{
  "model": "GAN",
  "dataset": "Sentinel-2 satellite tiles (TerraMesh)",
  "generator_norm": "batchnorm",
  "generator_blocks_per_level": 2,
  "discriminator_depths": [3, 6, 3],
  "discriminator_avg_pool_shortcut": false,
  "instance_noise": 0.1,
  "learning_rate": 0.0083,
  "momentum": 0.5,
  "orthogonalizer": "newton_schulz_5",
  "max_steps": 5500,
  "batch_size": 64
}
Rows from block 3 of the generator, named by matrix and row number. Each number is 128 + 24 x the weight over the matrix's rms, rounded and kept within 0 to 255. All counts start at 0. Numbers have three digits each.
# conv: 3x3 conv (generator.decb.0.0.conv.weight, 128x128x3x3), inputs 117-125, a 3x3 kernel for each
conv.49:138155103121155123090140112101138101144140159128174146144124130133125116131152090121153130133105102123131148118123121149137129118109102085131137152120168126144160111112075132116143134151128117131091135114119120099089096154142161154138163130173
conv.50:151125110139124081101110092125155138103088154149126102147075132157096115122119094147127093140115150140140117113132114140126110149147122135117115137130148156156140148112128146118167144108145153144115110148140106152096123118133104120179132169172
conv.51:158136133130101117142107138100151124158127123109097098116124120164113132126130114154129119115100197110151150132132106097141135143128141085133157117131136124120173121125145144109100176143164143116123105143116115119118097157092131093124093127119
conv.52:093103104100126143100103142185080106161119079158104159146125124145137119127158167177146155155130139160119150132135175129135146131127130105104148120090097138119073133138108182146144111126124097121137112129124124124135100114190103106133092139161
conv.53:140128118148166158099116118100119104146084119145119095105129111142120125111130142154175117134106113140152111102100104112120153128128139115114114156097135119118133091156144149140118134088126112099134125091141132092097161168132151126122113116120
conv.54:094114125147083130130136133107128159064136162116103112130104133130072116151132149154099204150086133133105132136149128175149133118155112134088140104083096097127123107136144160103144115117114088148155138117152131129111137132159111156104097125063
conv.55:125115110122164130109128119062154143095110131152156131121160122077132077137166145145129099143129133120105136093125142116160115095142150108125104091137066180129118094145136111123128162088159152180111157130119100177141183126159120150156106188138
conv.56:107132136113082130120119154134097140107172128182108088114141135122133127124140116130129133103124131095147126148120136102091148129157139145114133129114116142140147120106141097152119146139116152118171138166089114130150124123112164111098122155145
conv.57:143143132139196123139160126161125119109153127120114164136103116119139139122115123127097148130138133137117092136135183147132142092100109136170140112113133147143154125139099139148126081130082112113117096134120134138129146155175126122114134175127
conv.58:139126138124099127150071106123088135104135165148124086164137117104143115140128153098119159073145162125157149110112139151166137143158180120111155128110105122154120149142116107144172143121122141129145080091147132133159119169152144099123137141115
conv.59:172117153141146124130109110116126117148146117127140132121103123160129132099109155142126108142116147113144141140154120132171141137096130143154127126142146120097142100155148155130089109190084108106148095118124124111157128097088122126131134108140
conv.60:113141146132090142165124126156122092103100111119161131103084119163130115081114129124123141147127123115176089115128109100117110094142117130162168133148133144129167075120120134114138122147089136117143106158113133143099110145128128144128093093071
conv.61:148109124147120152126172171097091071131126136152146108160137109117118136124153106175134155141129108127104160133107115144132140162156157105137142150099115130115118125145090155161110099171088120089105107136098153168134109126114095147125110121154
conv.62:106138131173145148119136167140173116146145129128137087128127116138138141129140160148122135117084132111089121089129129152131114148127124091138151137123124126164141113126087132170133127140175136126117114125141146123151120128124083119125129156138
conv.63:111109066127077143115124151122166177122122094139142167154179142141114087146098108135136144154143105153119089117148127163148149115159126095078122172167131146105078124154156147153171112120108135157150113104146126110094179137146124138176163137125
conv.64:152114177137105157139134147132123122134165117119111082175123144114115142164096148145139148123158121138136134086134156146145094076148119153112105113121091101139091121141148139118129153123117138164120157126142102134113131165119131100129129175088
conv.65:127127144112088147112131171085120116127137119115109127111137120104109127136160118158126097147124088133115108130132135137100135135122142139152139139116118160142098095117097140171119135105153139105134100170139127106137131152121106168106173107107
conv.66:152159116150142118138107085130101143135110147108148179120121117136076113150129125117140113119130081150119101143142091168151125143132095099151101121147124165148140139095099155126170119154113175121137130107118138144118118115133082124143104141200
conv.67:118112136126096130112133155181138128151143166103144115105110127126119103133149134112174132140140133148158132129178128137144124148117124176123112102146123134135146120145115123137155127163109135098132162152142123114112181139150135159106141106134
conv.68:167139094141111125144164136164125155146101076143145120119139166115125080135157159111109091120098116109127106122112121133126092114099111117089126148132129148155161137121123124119128130136116119151139120092167131131130147146127125084127135102125
conv.69:117093112148112129145115157108110124079144098147123138133112126115120094153134157190152117152143145131147134155124112125171113157142136136128139055135131149155150072092087141139163106138120121155133138161129103116140126145130121097093106119106
conv.70:120134107068134138120085160147136144131128132130150118143071112126157102154108110139104146074089094135109096124138125141153093148165163123122108150121158158112152117110140134130101123108110146094146117119096155128085152151133098133159125168084
conv.71:147111136131162116151099132113104141144153100137092146097120158131122118112152123081103087175128158131165175147136137114137107147132142129089107151110126131081110127133129114176098126107147117162119098123065125138159145162112092076117113115154
conv.72:151150143088150103170142156175107116164137161129094127161080147168112130126089096114109123144055115128129117149121137132134127151107110116117140134143150140120098148118143146093127132098066141156132136101107106139090124101126146112105101114146
conv.73:107121127137134102118110129129166082112142125136118111137104111154119157097139082115116134150091150169169118069141129145123156131142155166130095174121171164129136115113123132115084141159147168102163173124188141108102135095155120125158136124108
conv.74:108103093133151140160132151146145153150121100118127146149149101093115161093143142138108156160155120122133147125126130141149148153111127060103138113068119087120133083086181173077112138086149097164156150114145117163129111113111122139178124100153
conv.75:122144118072121165124173128104135080140119154136147106081117158174077162118135106164162148131159167118151096117159141104123148141103170143090139134123128139115135119141128112150148185130139056137125124107100117130091113122145095072118138093124
conv.76:169120150120170205172133185092127126122137164098102106164124151121069139125161140141095163174152154109115087126108181113107132117132169134121121154159149109136113129131100096150191163142146129127120153164143136099113100105116083138111100130177
conv.77:099120148155097102136184148144097134130097076136105146136117116083075133171081158104143121141117133163080115127117178122141116115118129126090142127143098110120139143132179110094145127117122120150143087109090119151131131097136101123125092094071
conv.78:171154128140127142136130131137085113123158111161099106153125138170127156132121110127170136153111131074076102126117090119131153140144139131104102070112063081074080087086111116066113107128109082108141129143153116132127156103134157138106128117133
conv.79:132123083121114085115167116111121134161119148130136184129160104109122145100142103122130110131139160138126140112149136121197140110123112139088116137148126119133164099113081171146137109170116108120136119115118139068121126094132134172132158122127
conv.80:166134138117108101164109142161153149105140138145160103130146123143152121112119148110110085102153135111128160128102116111170104143113159110105148165172122097152085137146139122193112134119109156088142106109149110139151147130140133130125127158141
conv.81:154132144139133113138131158125125171092134138171157168135130161149122101178157162107104143150158119142104164107143116128157113151131101129117116107112128090129120085133118146117123118142147061150142134128103117149136160180122134155160087137147
conv.82:113127093122100160121130141165157110128125086128156091171118156106112081114121109116129164113135162168140140152122124134168097111123113069191095094163081112153138119112113135108138150135117086152107086168116109163102147135113112137103103162110
conv.83:159148153158102140130164117139095124107120105129154125135146158141129157113182157168140118146124112123146137127124123128087100154115112136159168134146141127112171113138085129133181095173144163114143147125091101151124112147148096132137095100090
conv.84:127117149144111139118152117135091111128103153141150155128152090115148101093172148143177139135154099094123096142126185166156150162123094128133104154124126147115134095146116138162109116164181118114136140135093149173180137130111113120100153090130
conv.85:160187118093143089168162117179137166142132155117095148132110138105082161056121135144142122108134161095138146133131169127137136138127153113140095108074114105160092114124132137108144127108156167125123123125134141062146165179145116106162143157131
conv.86:123111129117079143139132139145130125174167116140170107150127111106113128088135109109091137086129147121102145144126150126130121155091150110168124117145131122110141168114121134063124150156104108112140136125141096123124115149125132154121137123143
conv.87:150130103160125123111099093142144110131127151117135106126140164104136129143139135134165153112138175136118150142131110115137128117155140125146136108127127129146150158149114146136123095125147133134141100134134135130089122138087129107154156106106
conv.88:102131128115084111128111115101137113124111124160118160141131105143150130157135120111150120137175079136152137128116100159137128168121124178076110136145129118076099124148121130128141125114127147113128157086083136160123127106135119132120112066098
conv.89:114124144145134117125161133148160093140083143136164103120128139105119096074154123119110152134107144130137141118106111115131118138112094117079139118137114114164155139110106068135132088098078156142119131154116077140098106144149146100115111127155
conv.90:124098135161108169154102148123117096105137129169061086159121099105108128120102098140098147123114131093128105134092073126084102121119117157119134093125097161083166082142097137104112109095140141130124106165124194141161110105154145108140153126143
conv.91:144110145138136118171127151067157102155123138115139117130130094134107101146140111125128134110126092089094128110128132136164170134119119130133114095085138109144151146167096146102193124094090120140085131126143104154108125117178139118100123126101
conv.92:090124146096146111097160135118114093144115095104142126133114120083146086117162115131137113120182136110141112122165133092139137090144133156125167081107132087147131141108128150101115124145165131143140131145148122172150144143135113115123141110132
conv.93:121147121104144095150124135156153115162125164127145104150096151145144127128115091160101146117122155113168100120117138138128116105134160089097089095124068100155103146117150125104093094153131111112180124142156154139117119104109153121141143163124
conv.94:145074167123076145129115108112116132114161120141142136143147097133120148171113127138160105156191145106138112103171141117123129078141160147084109115128183140168133098145078107178141123172144177108076127153139114081133151122097115127135117132128
conv.95:112123119130100147112151128147127171115125117133187139144121098081123120182175140105136097133147108119158103107127133135140109094115148138083140128098101089083112122143099174122115092166087131150157125094107147149144130093134103104116141120126
conv.96:125110147132155089178154159095153107176116194125173104144114112118123135101051140179102122109154148150147187138103128135138105141090096101097076122101121132157122111112091115182111150163122135193114126124150141142129098101123121113108083146088
conv.97:113106118111137087143141127135189138117146106133140157104130106122134085109127114132123129152131170119125172150134100135135121106089125158169174126156135144142138123137151173166169099088132122108107144099117110144148116139167137129126151161127
conv.98:133096138132080156120128185169127107127179154166094140089113150130124091098123141134133120146090154122099142148139179167142139148137108127117130117127109152135146160090138129112136125130119130129089125114139124128141134145127148114110144151154
conv.99:126182157148097107126157163132093110159112173102138096129122178160135154113140141144103107139114106150125139128147143096060083120111080163139143115162099125103096110128116134125135107150139120106164165120143123168110113102143142086145113103141
conv.100:127120150130108136132103110143152141137156143153166138167107139115158097141128122107137118143139126134121147109139122153138134111121128152114170091152137142124126151132146091111149126137100146129104076168133145159131122148108124163134095131123
conv.101:131132106124138105122159116144169116117079115152139114112114098179105129147133193086113140135140148137112134116132119156103133124109079135119129141135092151146159132141144132133070145158132126141118119147117107163115125135147156132179125122132
conv.102:081087126126089120101113143151158114144179106152130142128133060144129139106106117122156148085132133110139154125077120076085121147105097130117105144131104176138142121146163165138103107123101118097129128159093104148100118123091145152145147115061
conv.103:147110137122106131175136137119135160165195112137151148131143131127124125130126159119171131085139127155117139108112128181076113123153112113115122123118140133112141084158132114107129109140120106146155147128117103141124145076135127146111140142135
conv.104:154117165138096158124078115100109105125138141130127125115108138140119126094098121137128111145153116149133115146143150133143113109125110117128115173115096116151141137116156108128110128126119118123096081137096130123106071172132128106102115143165
conv.105:074130103134153135124158139141142137102099138185114137164102130151097116172132098135143133136138112107134137130152124091116106090130098117094106093113134133146083113082172105140127134118150149143113088098098137133093120136148112144136107071132
conv.106:139121127110112131130155123142129119141169151109103102101101109161148181144135137107086080118127094141142153152127139126114150135089111123145100120130121146137119151119154115113139124151149103090096132156131129085106128136128093162142164120113
conv.107:157104148162139123152112170148164131113117167136103173137104134136123190121102132164114089120107160152128131157146149111118103123137162100147147156150105131148153115109148144162140134131178140117088140142147160116169093131118133124160124101117
conv.108:155150165178140165124096148139125122144135136171092110115114164135111112099118145143097184113101098135121124139152132122106136114093128127118143137150131148085091113177142180150122139146117121095141161152114111126132126056121080118110070129109
conv.109:160156174150127115083105153129118134105158091145130170124141167120120118101144133145132099099160086125150129108099131144134102153130103111133097127130097080154120143107143088177092125108135135117163160126129149122156109136126127156131141149174
conv.110:112147101107087149124123133118118131122133116128150119164179173129101082141133120160143143149069184119146125150090115147115098103127149119110115147186078108124121141128090120149150175122125130125116125104097154143084131107091128146116127173124
conv.111:148118174140154116129159093105163130118131101098112151099123152113049142163124141150143063134076182137144114150114129140139121153116122136089178143147139122121110127172130143127140131129104152083125150100104160166164149113118123125116139155137
conv.112:112130126140120160091143141100152139138114154104096178082137144115104159105143170130164158135139129147094111122120146088151102142117128125139146146156087153115141131162137121103157158134095087104114093124135120115130116153148112137116164101125
conv.113:153144076114143156119138146085156135118112094177157180165141136167161141118140129103112115157111132144134122171129132135082079164111119128106124111163115138108130125107092132153118146120142143160152137146110117106143190083131136071138122114093
conv.114:144156100088142147162148110114087141136117148129165149142164108166121121101119125112141139109127110102146139131133151117147130177137127113125102168113108107122162151092133143165129138147134129142129132091106135145123144144134154119147116153156
conv.115:110124100107175100094142147138121092153188166142150136152185118099156121143113143149115117095155147141163135122115148113131149120138100148148153101131094153095110129123170163138141110108139134100152130202140124113130111116131094146106140111085
conv.116:119162127138145128103112113130117130135123148117137098149103134158167158154105131097121110119086114116148146119152138143143128110124153160132136170161153122123108168183125147139161147169144113161134111137143111162126112159139150134158122168141
conv.117:104148158125117145131124142124154132101106095104148133126079102141135164125136114123153156114165134150156093071096102091137113094137149125148093181116104149111112130127128134094143101131143132144137138109145151144129152133130090106091157093112
conv.118:116112150170105145136143093131098116143122137106132136157181121078136101179144154088127125077126088097150125127104126132130129100109061130145128127101125127140124139159158138127128118120139104120117132125146117162090113109071159129180129151069
conv.119:152107118162172170156130119137093125097149138127108098164103165111165094181114128159130132108108099137133116179090134163113134110145118116128112173109096140163135125107093154112133136119103122085138095114144123108111163132146148103166130087151
conv.120:149127121149117149139122129133146160154103125135147111172137151109118090112114125109124137152108168117123169100134130110105110148124131121142125084133104134123118104106057120154137121144146143104073134163168123147077156134128119166136166133123
conv.121:133118133163106173122116116126130145118114127093173138098143147154148151107109111127095121154138161164107144158149128125137128062154149138109099142149099142141150137092172130121155199085180116131122121171113113145158087136121122133136099166122
conv.122:123132158143142146074146072123113185152142135101092122105110139141140117137121134150135149153133132087127116121154168131115110171121116162119143064144149129126116122116143137077166096129172117105140148144120135106177107152079114151113139100149
conv.123:160121122104126109105085126133109137110166148109127128144142135117181118089142139135139132128160098073081140130109149131142136129112118173110162127068141150099110157129111151108120130118070136125119146132103132183169137125119126119129148116148