From a checkpoint of a small GAN.
Training: muon at rate 0.0083, 5500 steps, batches of 64.
Rows from block 4 of the discriminator, named by matrix and row number. Rows with one number belong to one channel. Each number is 128 + 32 x the weight over its row's rms, rounded and kept within 0 to 255. All counts start at 0. After the name is the row's rms in percent of the matrix's.
# convs0: first 3x3 conv (discriminator.blocks.4.convs.0.weight, 64x64x3x3), inputs 33-43, a 3x3 kernel for each
# convs1: second 3x3 conv (discriminator.blocks.4.convs.1.weight, 64x64x3x3, transposed), outputs 33-43, a 3x3 kernel for each
convs0.0 092 [110 139 102 127 143 144 182 177 194 157 124 144 102 127 103 129 132 125  84 123 105  93  67  67 140  71 100 172 172  44 131 179  94 136 169 140 124 137  93 157 182  98 117 144  38 141 150 106 100  95  86 122 154 167 145 179 160 182 159 143 139 173 154  72 101 114  95 117  65 151 141 167 119 130 115 124 199 110 168  92  86 180 131 135 170 129 134 131 131 185 146 166 140 143  90 112 123 103 133]
convs1.0 094 [155 219 152 156 194 121 121 100  66 161 176 142 146 147 129 130 152 134 151 155 182 139 140 152 151 120 140 111 129  45 106 123  64  96 103  26 142 163 155 172 183 174 114 118 103 135  87  68 160 105  58 221 145 100 142 141 117 112 136 102 127 130 133 170 124 130 120 144 117 140 151 154 136 172 141 151 120 141 174 150 158 105 128  96 116 154  83 155 143 103 116 111  78 119 125  67  88 122  68]
convs0.1 107 [ 59  75 147 114 126 123 121  80 136 145  88  74 133  63  90 141 116 127 184 164  81 215 184 168 113  87 185 135 146 164 111  91  79 109 101  49 142 105 125 143 119 134 156  99 117 122 103 118 170 152 136 255 184 186 138 153 187 130 136 126 120 120 133 126 118 108 146 137 186 186 237 214 179 156 205 100 129  96 138  90 121 173 129 101 153  89  93 209 176 163 101 100 121 125  90 116 183 117 159]
convs1.1 089 [118 137 126  98 106 102 114 149  86 134 148 150 126 142 112 143 147 132 158 175 156 115 114 155  97  69  60  75 124  99 123 147 150 119 159 162 134 118 132 160 102 129 106 133  93 177 121 133 154 135  87 203 149 178 136 139 141 119 143 117 127 141 107 160 160 111 146 132 142 140 130 113 145 160 126 149 131 137  99 146 142 172 183 232 128 143 150 125 171 236 148 135  87 143 155 109 158 163 135]
convs0.2 074 [129 151 113  14  44  93 136 159 186  92  93 126 156  80 136 129 134 138 141 121 161  81  79 100 149 119 128 123 149 127 111 128 163 116 139  89 116 141 120  94 139 119  97  82  47 120  78 121 100  98 123 161 123 188 121  94 116  91  97  73 148 109 122 142 115 155  96 167 124 170 154 193 162 147 142 194 146 112 143 142  58  80 127  82  91  87  93 107 118 104 123 132 113  92 133 157 142 158 125]
convs1.2 110 [ 96  42  83 110 103  83  84  82  53 213 201 149 164 128 143 142 128 112 139 155 175 120  91 103 163 130 139 120 135 136 148 138 107 138 151 159  71 117 132  87  68 126 111 167 155 147 118 120 158 149 128 141 148 148 171 139 177 135 143 147 142 160 174  66 100 129  86  98 109 127 155 108 145  96 131  94  99 115 130 128 196  91  78  67  84  95  67 145 129 141 145 151 125 128 105 129 134 100 110]
convs0.3 088 [111 114 103  91 140  59 149 107 118 103 117 122  95  97 170  99 121 143 125 112  97 122 146  78 119 149  97  77 147 106 147 158 163  75 101  87 111 109  49 125 127 102 134 147 118 129 131 122  85 104  85 119 177 116 131 157 129 125 115 100 107 148 148 118 148 149 125  85 152 129 121 161 202 214 180  74 178  96  90 149 190 137 142 155 104 153 155 128 117  69 158 200 155 173 151 126 129  70  90]
convs1.3 103 [110 117 103  84 100  85  68 110  68 100 131  96 118 129 115 129 158 138 118 150 178 148 160 133 137 148 129 130 141 119 106 113 149 130  86 109 129 162  88 161 154 105 163 163 115 167 124  71 171 144  73 187 113  54 135 153  94 121 139 101 122 117 122 177 156 151 159 142 130 131 107 123 113 139 157 164 137 196 124 173 153 119 118  77 171 131 117 109  75 125 173 176 198 144 175 126 149 162 104]
convs0.4 118 [239 255 213 218 181 174 151 146 124 141  68  72 166 100  99 153  67  92  99  88  68  69 127 135 133  68  64 107 107 131  93 102 137 147  99 103 105 143 131 122 147 150 133 119 123  89 114 136  58  74 120 110 118 120 211 185 130 228 168 117 194 167 107  88 109 102 112 161 147 160 147 125  87 100 153 109 106 133 114 110 134 127 136 125  95 106  90 161 143 125 128 102  98 109  88 105  78  99 117]
convs1.4 094 [154 144 252 169 221 255 238 255 255 107 119 112 103 102  90 123 124  90  51 113 132 109  97 144 123 152 111  60 119  91 108 143 131 127 147 136 120 110 147 169 138 153 118 135 150 125 127 125 125 143 151 135 135 172 101 108 129 118 164  96 110 134  78 119 141 130 167 195 159 171 164 161 126 139 140 116 148 150  94 119 149 131 142 162 143 120 148 156 142 114 141 157 120 103 147 111 127 155 120]
convs0.5 104 [210 111 108 204 113 141 179 102 106 137 109 119 145 126 116 123 121 147 165 134 118 126 136  85 125  38  43  81 123  80 129 119 149 101 148 118 171 181 166 150 164 186 165 151 120 103  68  52  57  87  74  80  92  86 136 109 112 139 103  99 133  96  78 118 127 114 117 112 110 135 135 109 112 152 121 150 200 162 145 138 115 101  78 107  93  99 120 127 100 115 123  69 113 121  68 136 166 133 145]
convs1.5 097 [ 70 105 193  84 137 255 132 163 255  98 120  97 141 144 140 118 119  90 119 149 140  92 130 106 109 100  98 129 139 164 164 137 154 150 169 180 106 116  87 127 151  96  71  91  24 118 123 165 130 166 145 130 137 147 144 105 140 113  86  86 140 100 115 114 159 169 180 193 125 147 188 139 149 118 143 111 111 128 163 139 113 137 134 110 109 106  56 134 131 114 126  97  82 148 131 109 144 131  99]
convs0.6 116 [129 129 162 143 164 197 194 201 185 127 137 147 134 131 116 123 111 132 108 107  90 130 142 103 143 135 139 100 142  65 122 136  71  95 127  83 100 138  65 136 143  67 128 161  71 154 141  60 188 155  82 174 182 107 143 143 132 148 130 150 125 110 124  83  83 113 111  94 139  99  91 118 141 114  86 139  80  95 120  55  57 160 142  99 151 136 103 143 111 100 139 184  84 134 176 102 124 168  89]
convs1.6 117 [137 174 151 194 146 147 173 163  90 135 138 112 126 131 116 115 117 121 157 127 145 131 170 130 145 138 127 160 151 123 158 156 139 187 159 127 128 138 123  90 112  59 117 134  80 113  94   0 120  83   0 127  65  41 135 107 148 153 119 158 122 123 150 155 137 139 136 121 117 128 133 123 153 134 117 101  91  87 130 100 102 130 159 105 100 112  34 149 123  55 165 130 127 154 121 131 147 124 152]
convs0.7 120 [247 198 142 191 164 147 170 129 116 122 154 130 111 116  98  96  90  83 126 165 126 170 151 143 135 138 152  95 133 130 111 127 138 157 183 160  72 112 121  91 128 154 174 193 172 138 121 157 167 189 215 151 150 179 140 129 122 153 137 125 108 144 148 197 148 167 235 157 150 125 159 126 108 141 163 121 190 167 101 108 144 134 135 142 122 124 156 126 137 128 151 135 118 170 147 141 211 165 173]
convs1.7 092 [105 138 166 120 178 217 112 185 240 123  99 123 133 116 125 131 113 116  97 142 122 134 107  85  86 105  88 140 114 132 160 128 107 129 125 118 157 153 148 165 123 127 167 135  77  14  25  56  87  51 150 121 103 154 131 130 134 101 140 125 119 145 152  95 109  89  98 124 121  75  95  69 139 135  98 129 119 124 133 140 121 123 165 148 118 121 120 118 117 133 123  96  44 136 159  82 130 153  99]
convs0.8 071 [ 94  58  93  96  73 139  95  90  86 122  68  93 122  84  84  79  57 120 138 131 140 111 135 133 100 134 155 185 121 135 109  57 143 132 104 145 149 195 161 131  98 108 117 130 105 116 117 128 135 137 131 106 105 139 121 126 144 129  80 157  93 106 119 112  75 135 118  89 125 116 109 137  52 115 127 152 179 214 109 144 136 135  93  82 134  97  63 133 132  87 142  87 111 124  54  87 147 107 132]
convs1.8 094 [ 90 153 143  72 107 131 123  86  93 101 204 136  99 163 129 111 136  89 133 123 165 164 175 177 107 125 115 177 145 164 124 137 146 142 151 153 103 124 132  98 122 109 107 141  66 157 141 157 111 108 160  78 126 123 129 113 137 130  96 138 111 133 157 152 172 171 131  90 130 141 127 141 132 156 183  55 116 144 165 166 227 139 185 178 141 163 140 162 182 169 121 142 142 161 151 131 127  90 132]
convs0.9 090 [231 169 156 222 218 164 164 157 189 137  96  88 194  78 141 188 131  79 124 102  85  92  91 134 120  99 116 197  72 116 188 118  95 238 150 189 168 164 237  83  88 112 116  84 132 159 120 144 112 108 123  95  65 113 157 139  86 140 150 102 147 141 126 135 151 154 174 165 154 123 138 165 100 162 151 114 117 104  63 129  94 153 112  91 156 106 123 156 139 128 159 142 110 201 146 137 152 131 116]
convs1.9 107 [129 153 171 150 237 203 194 255 251 130 148 116  86  86 127 102 170 129 168 175 183 130 122 150  82  65  78 126 118 144 120 112 123 154 151 162 133 123 146 131 142 162 163 181 188 161 143 184 138 166 149 121 121 158 104 126 141 102 125 158  96 134  97  92 119 141  93  83 142 105 119 141 169 130 115 133 130 113 179 193 157 155 145 152 122 156  77 124 182 117 136 144 111 122 138 162 104 137 127]
convs0.10 090 [164 183  99 156 115 121 104 108  91 101 178 136  60  78  74  88 130  90  75 107 111  88 128 164  93 139 161 158 199 155 169 133 161 158 154 107 186 204 217 130 132 144  97 103  87 128 181 115  95 130 106  87 139  81  73  80  96  89 116  78 140 141 137 155  92  71 169 137 123 142 138 111 156 110 121 159 141 165 152 174 136 120 119  98 136 127 123 108 126  97 110 130 152 165 193 174 131 171 137]
convs1.10 102 [134 144 116 153 126 129  97 117 117 130 141 153 138 107 139 116 125 148 157 168 160 128 141 165  85 129  95 103  76  81  47  56  55 130  74 107  73  84  61 157 128 137 115 110 101 198 128 124 153  90 114  91  13  20 149 162 143 124 152 153 120 159 144 118 166 129 146 116 112 106 100  98 177 128 138 127  98 128 164 156 151  87 122  89  99 116 107 123 106 100 169 110 145  99  64  61 163 106 106]
convs0.11 116 [104 113 122 112  76  67 106 120  71 119 125 102 100 135  96 125 123  81  84  87  33 131 102  91 225 138  89 142 178 156  91 113 113  98  91  86  90  92 115 100  84 125  98 100 132 114 149 183  98 158 155  84 103 128 112 129 116 148 132 107 131 147 112 104 140 123 150 173 144 133 139 128 133 123 182 137 142 152  92 112 200 142 171 166  90 122 143  50  62 100 224 164 217 141 125 174 137 117 182]
convs1.11 098 [125  91  94 158 149 107 121 115 105 112 134 102 149 172 102 110 164  78 119 140  84 137 161  57 105 140 117 110 111 144 119 126 136  93 122 153 157 118 141 147 109 117 115 112 151 123 101 171 113 112 182 116 110 178 138 143 111 156 152 155 123 144 152 164 149 157 120 147 130 120 142 110 137 146 141 144 174 149 152 176 167 135 111 114  78  93 126 112  33 111 156 169 142 163 128  89 139 151 109]
convs0.12 084 [153 121 206 161 163 187 126 111 133  96 135 164 129 175 181 112 131 126  71  62  64 135 123 177 104 124 133  94  81  93  92  74  75  90 124  70 151 129  73 211 127  90 124 118  95 146  90 132 148 138 106 117 107 120 112  88 131  99 108 128 150 140 155 119 180 134 156 123 143 155 169 113 156 150 160  85 120 176  73 105 150 115 125 132 109 145 147 154 114 102 132  90 146 153 161 134 140 130 145]
convs1.12 094 [137 200  90 135 151 108 137 156 118 135 112 147 103 124 163  93 104 157 150 147 167 164 148 128 118 150 136 183 138 133 106 108 130 119 126 140 118 163 152 155 163 205  92 124 129 168 188 152 180 123 119 156 126 139 103 121  81 144 126  96 123 106  85 100 142 141  96 163 200  55 209 148 119 101 122 127 144 110 132 105 136 111 149 121 109 184 136 104 105 153 134  45 164 114  51 123 136  86 128]
convs0.13 086 [137  63 131  80  31  96 122 121 178  76 140 133 140  93  93  97 157  88 132 115 132 135 124 113 178 184 127  89 117 124 108  94 103 118 111  89  92 109  98  92  92 114  89  80 117 162 152 137 106  86 114 121  82  97 118 127 162 114 168 145 117 158 180 126 124 153  80 104 117 130  98 161 166 129  74 126 135  82 100 138  62  98 114 148  85  85 126 143 129 145 145 105 124 127  85 124 164 109 144]
convs1.13 104 [129 147 147 115 156 148 128 116 116 104  68  99  99  59  96 129 125 123 109 150 187  94  95  92  65  90  62 125 116 120 113 103 132 127 127 126 123 164 134  88 144  87 121 154 126 103  96 115  87 143 137 116 111 144 218 100  78 167  73  58 169 101  83 159 173 158 149 157 161 131 160 154 129  94 135 151 147 185  91 115  79 198 139 161 133 133 145 158 165 196 108 144 152 147 130 157 132 130 133]
convs0.14 082 [ 88 110 120 121 147 107 121 100 156 188 190 224  81  48 156 150  91 159  94  66  94 126 131 133 145 141 138  95 123 129 103 133 104  81 101 101 101 132  97 133 126 149 105 106 111 117 127  91  96  98  89 144 132 133 130 136 121 154 138 119 129 131 106 153 131 111 149 141 141 181 162 192 142 151 157  73 178 122  49 131 103 154 116 142 107  94  98 116 125 116 109 128 109 134 157 124 145 136  98]
convs1.14 090 [159  99 128 131  97 152 146 110 156  97 137 104 117 121 117 110 140  81 161 132 163 149 124 111 101 111 125 129  94  64 133  98  90 141 121 100 121 100 152 141 134 119 141 134 170  82 109 122 110  78 121 115 123 139 133 149  89 147 163  98 119 141  64 114 121 138 141 163 121 162 128 121 145 116 139 106 104 131 126 126 144 133  98 131 116 160 148 138 107 177 119  99  86 143  98 103 159 130  66]
convs0.15 090 [114 120  86 150 124 121 104  95  49 124  90 130 133  69 116 190 151 194 121 114 101  78 119 125  84 149 157 132 116  73  98  88 121 104 154 121  97 130 111 189 152 139 149 135  96 100 145  55 143 138  69 108 156  88 140 130 138 122 163 158 131  99 142  86  92 108 145 105 145 100 143 109  82 137 109 170 132 141 141 158 125  79  70  83 168 135 100 148 134 160 115 107  32 179 181  51 156 166  72]
convs1.15 103 [ 85 129 107 160 102 125 103 104 145 118  50 112 101 159 151 126  89 113 100 109 122  60  99 131 143 149 118 170 150 140 122 103 130 141 176 127 108 155 141  84 114 108  93 119  77 150 128   0 176 157  76 122 145  77 105 155 157 195 189 178  93 123  61 103 131 113 135 132 123 130 143 154 140 112 139 181 172 132 126 145 107 152 148 153 100 105  37 166 176  96 142 141 109 128 138 132 180 131 133]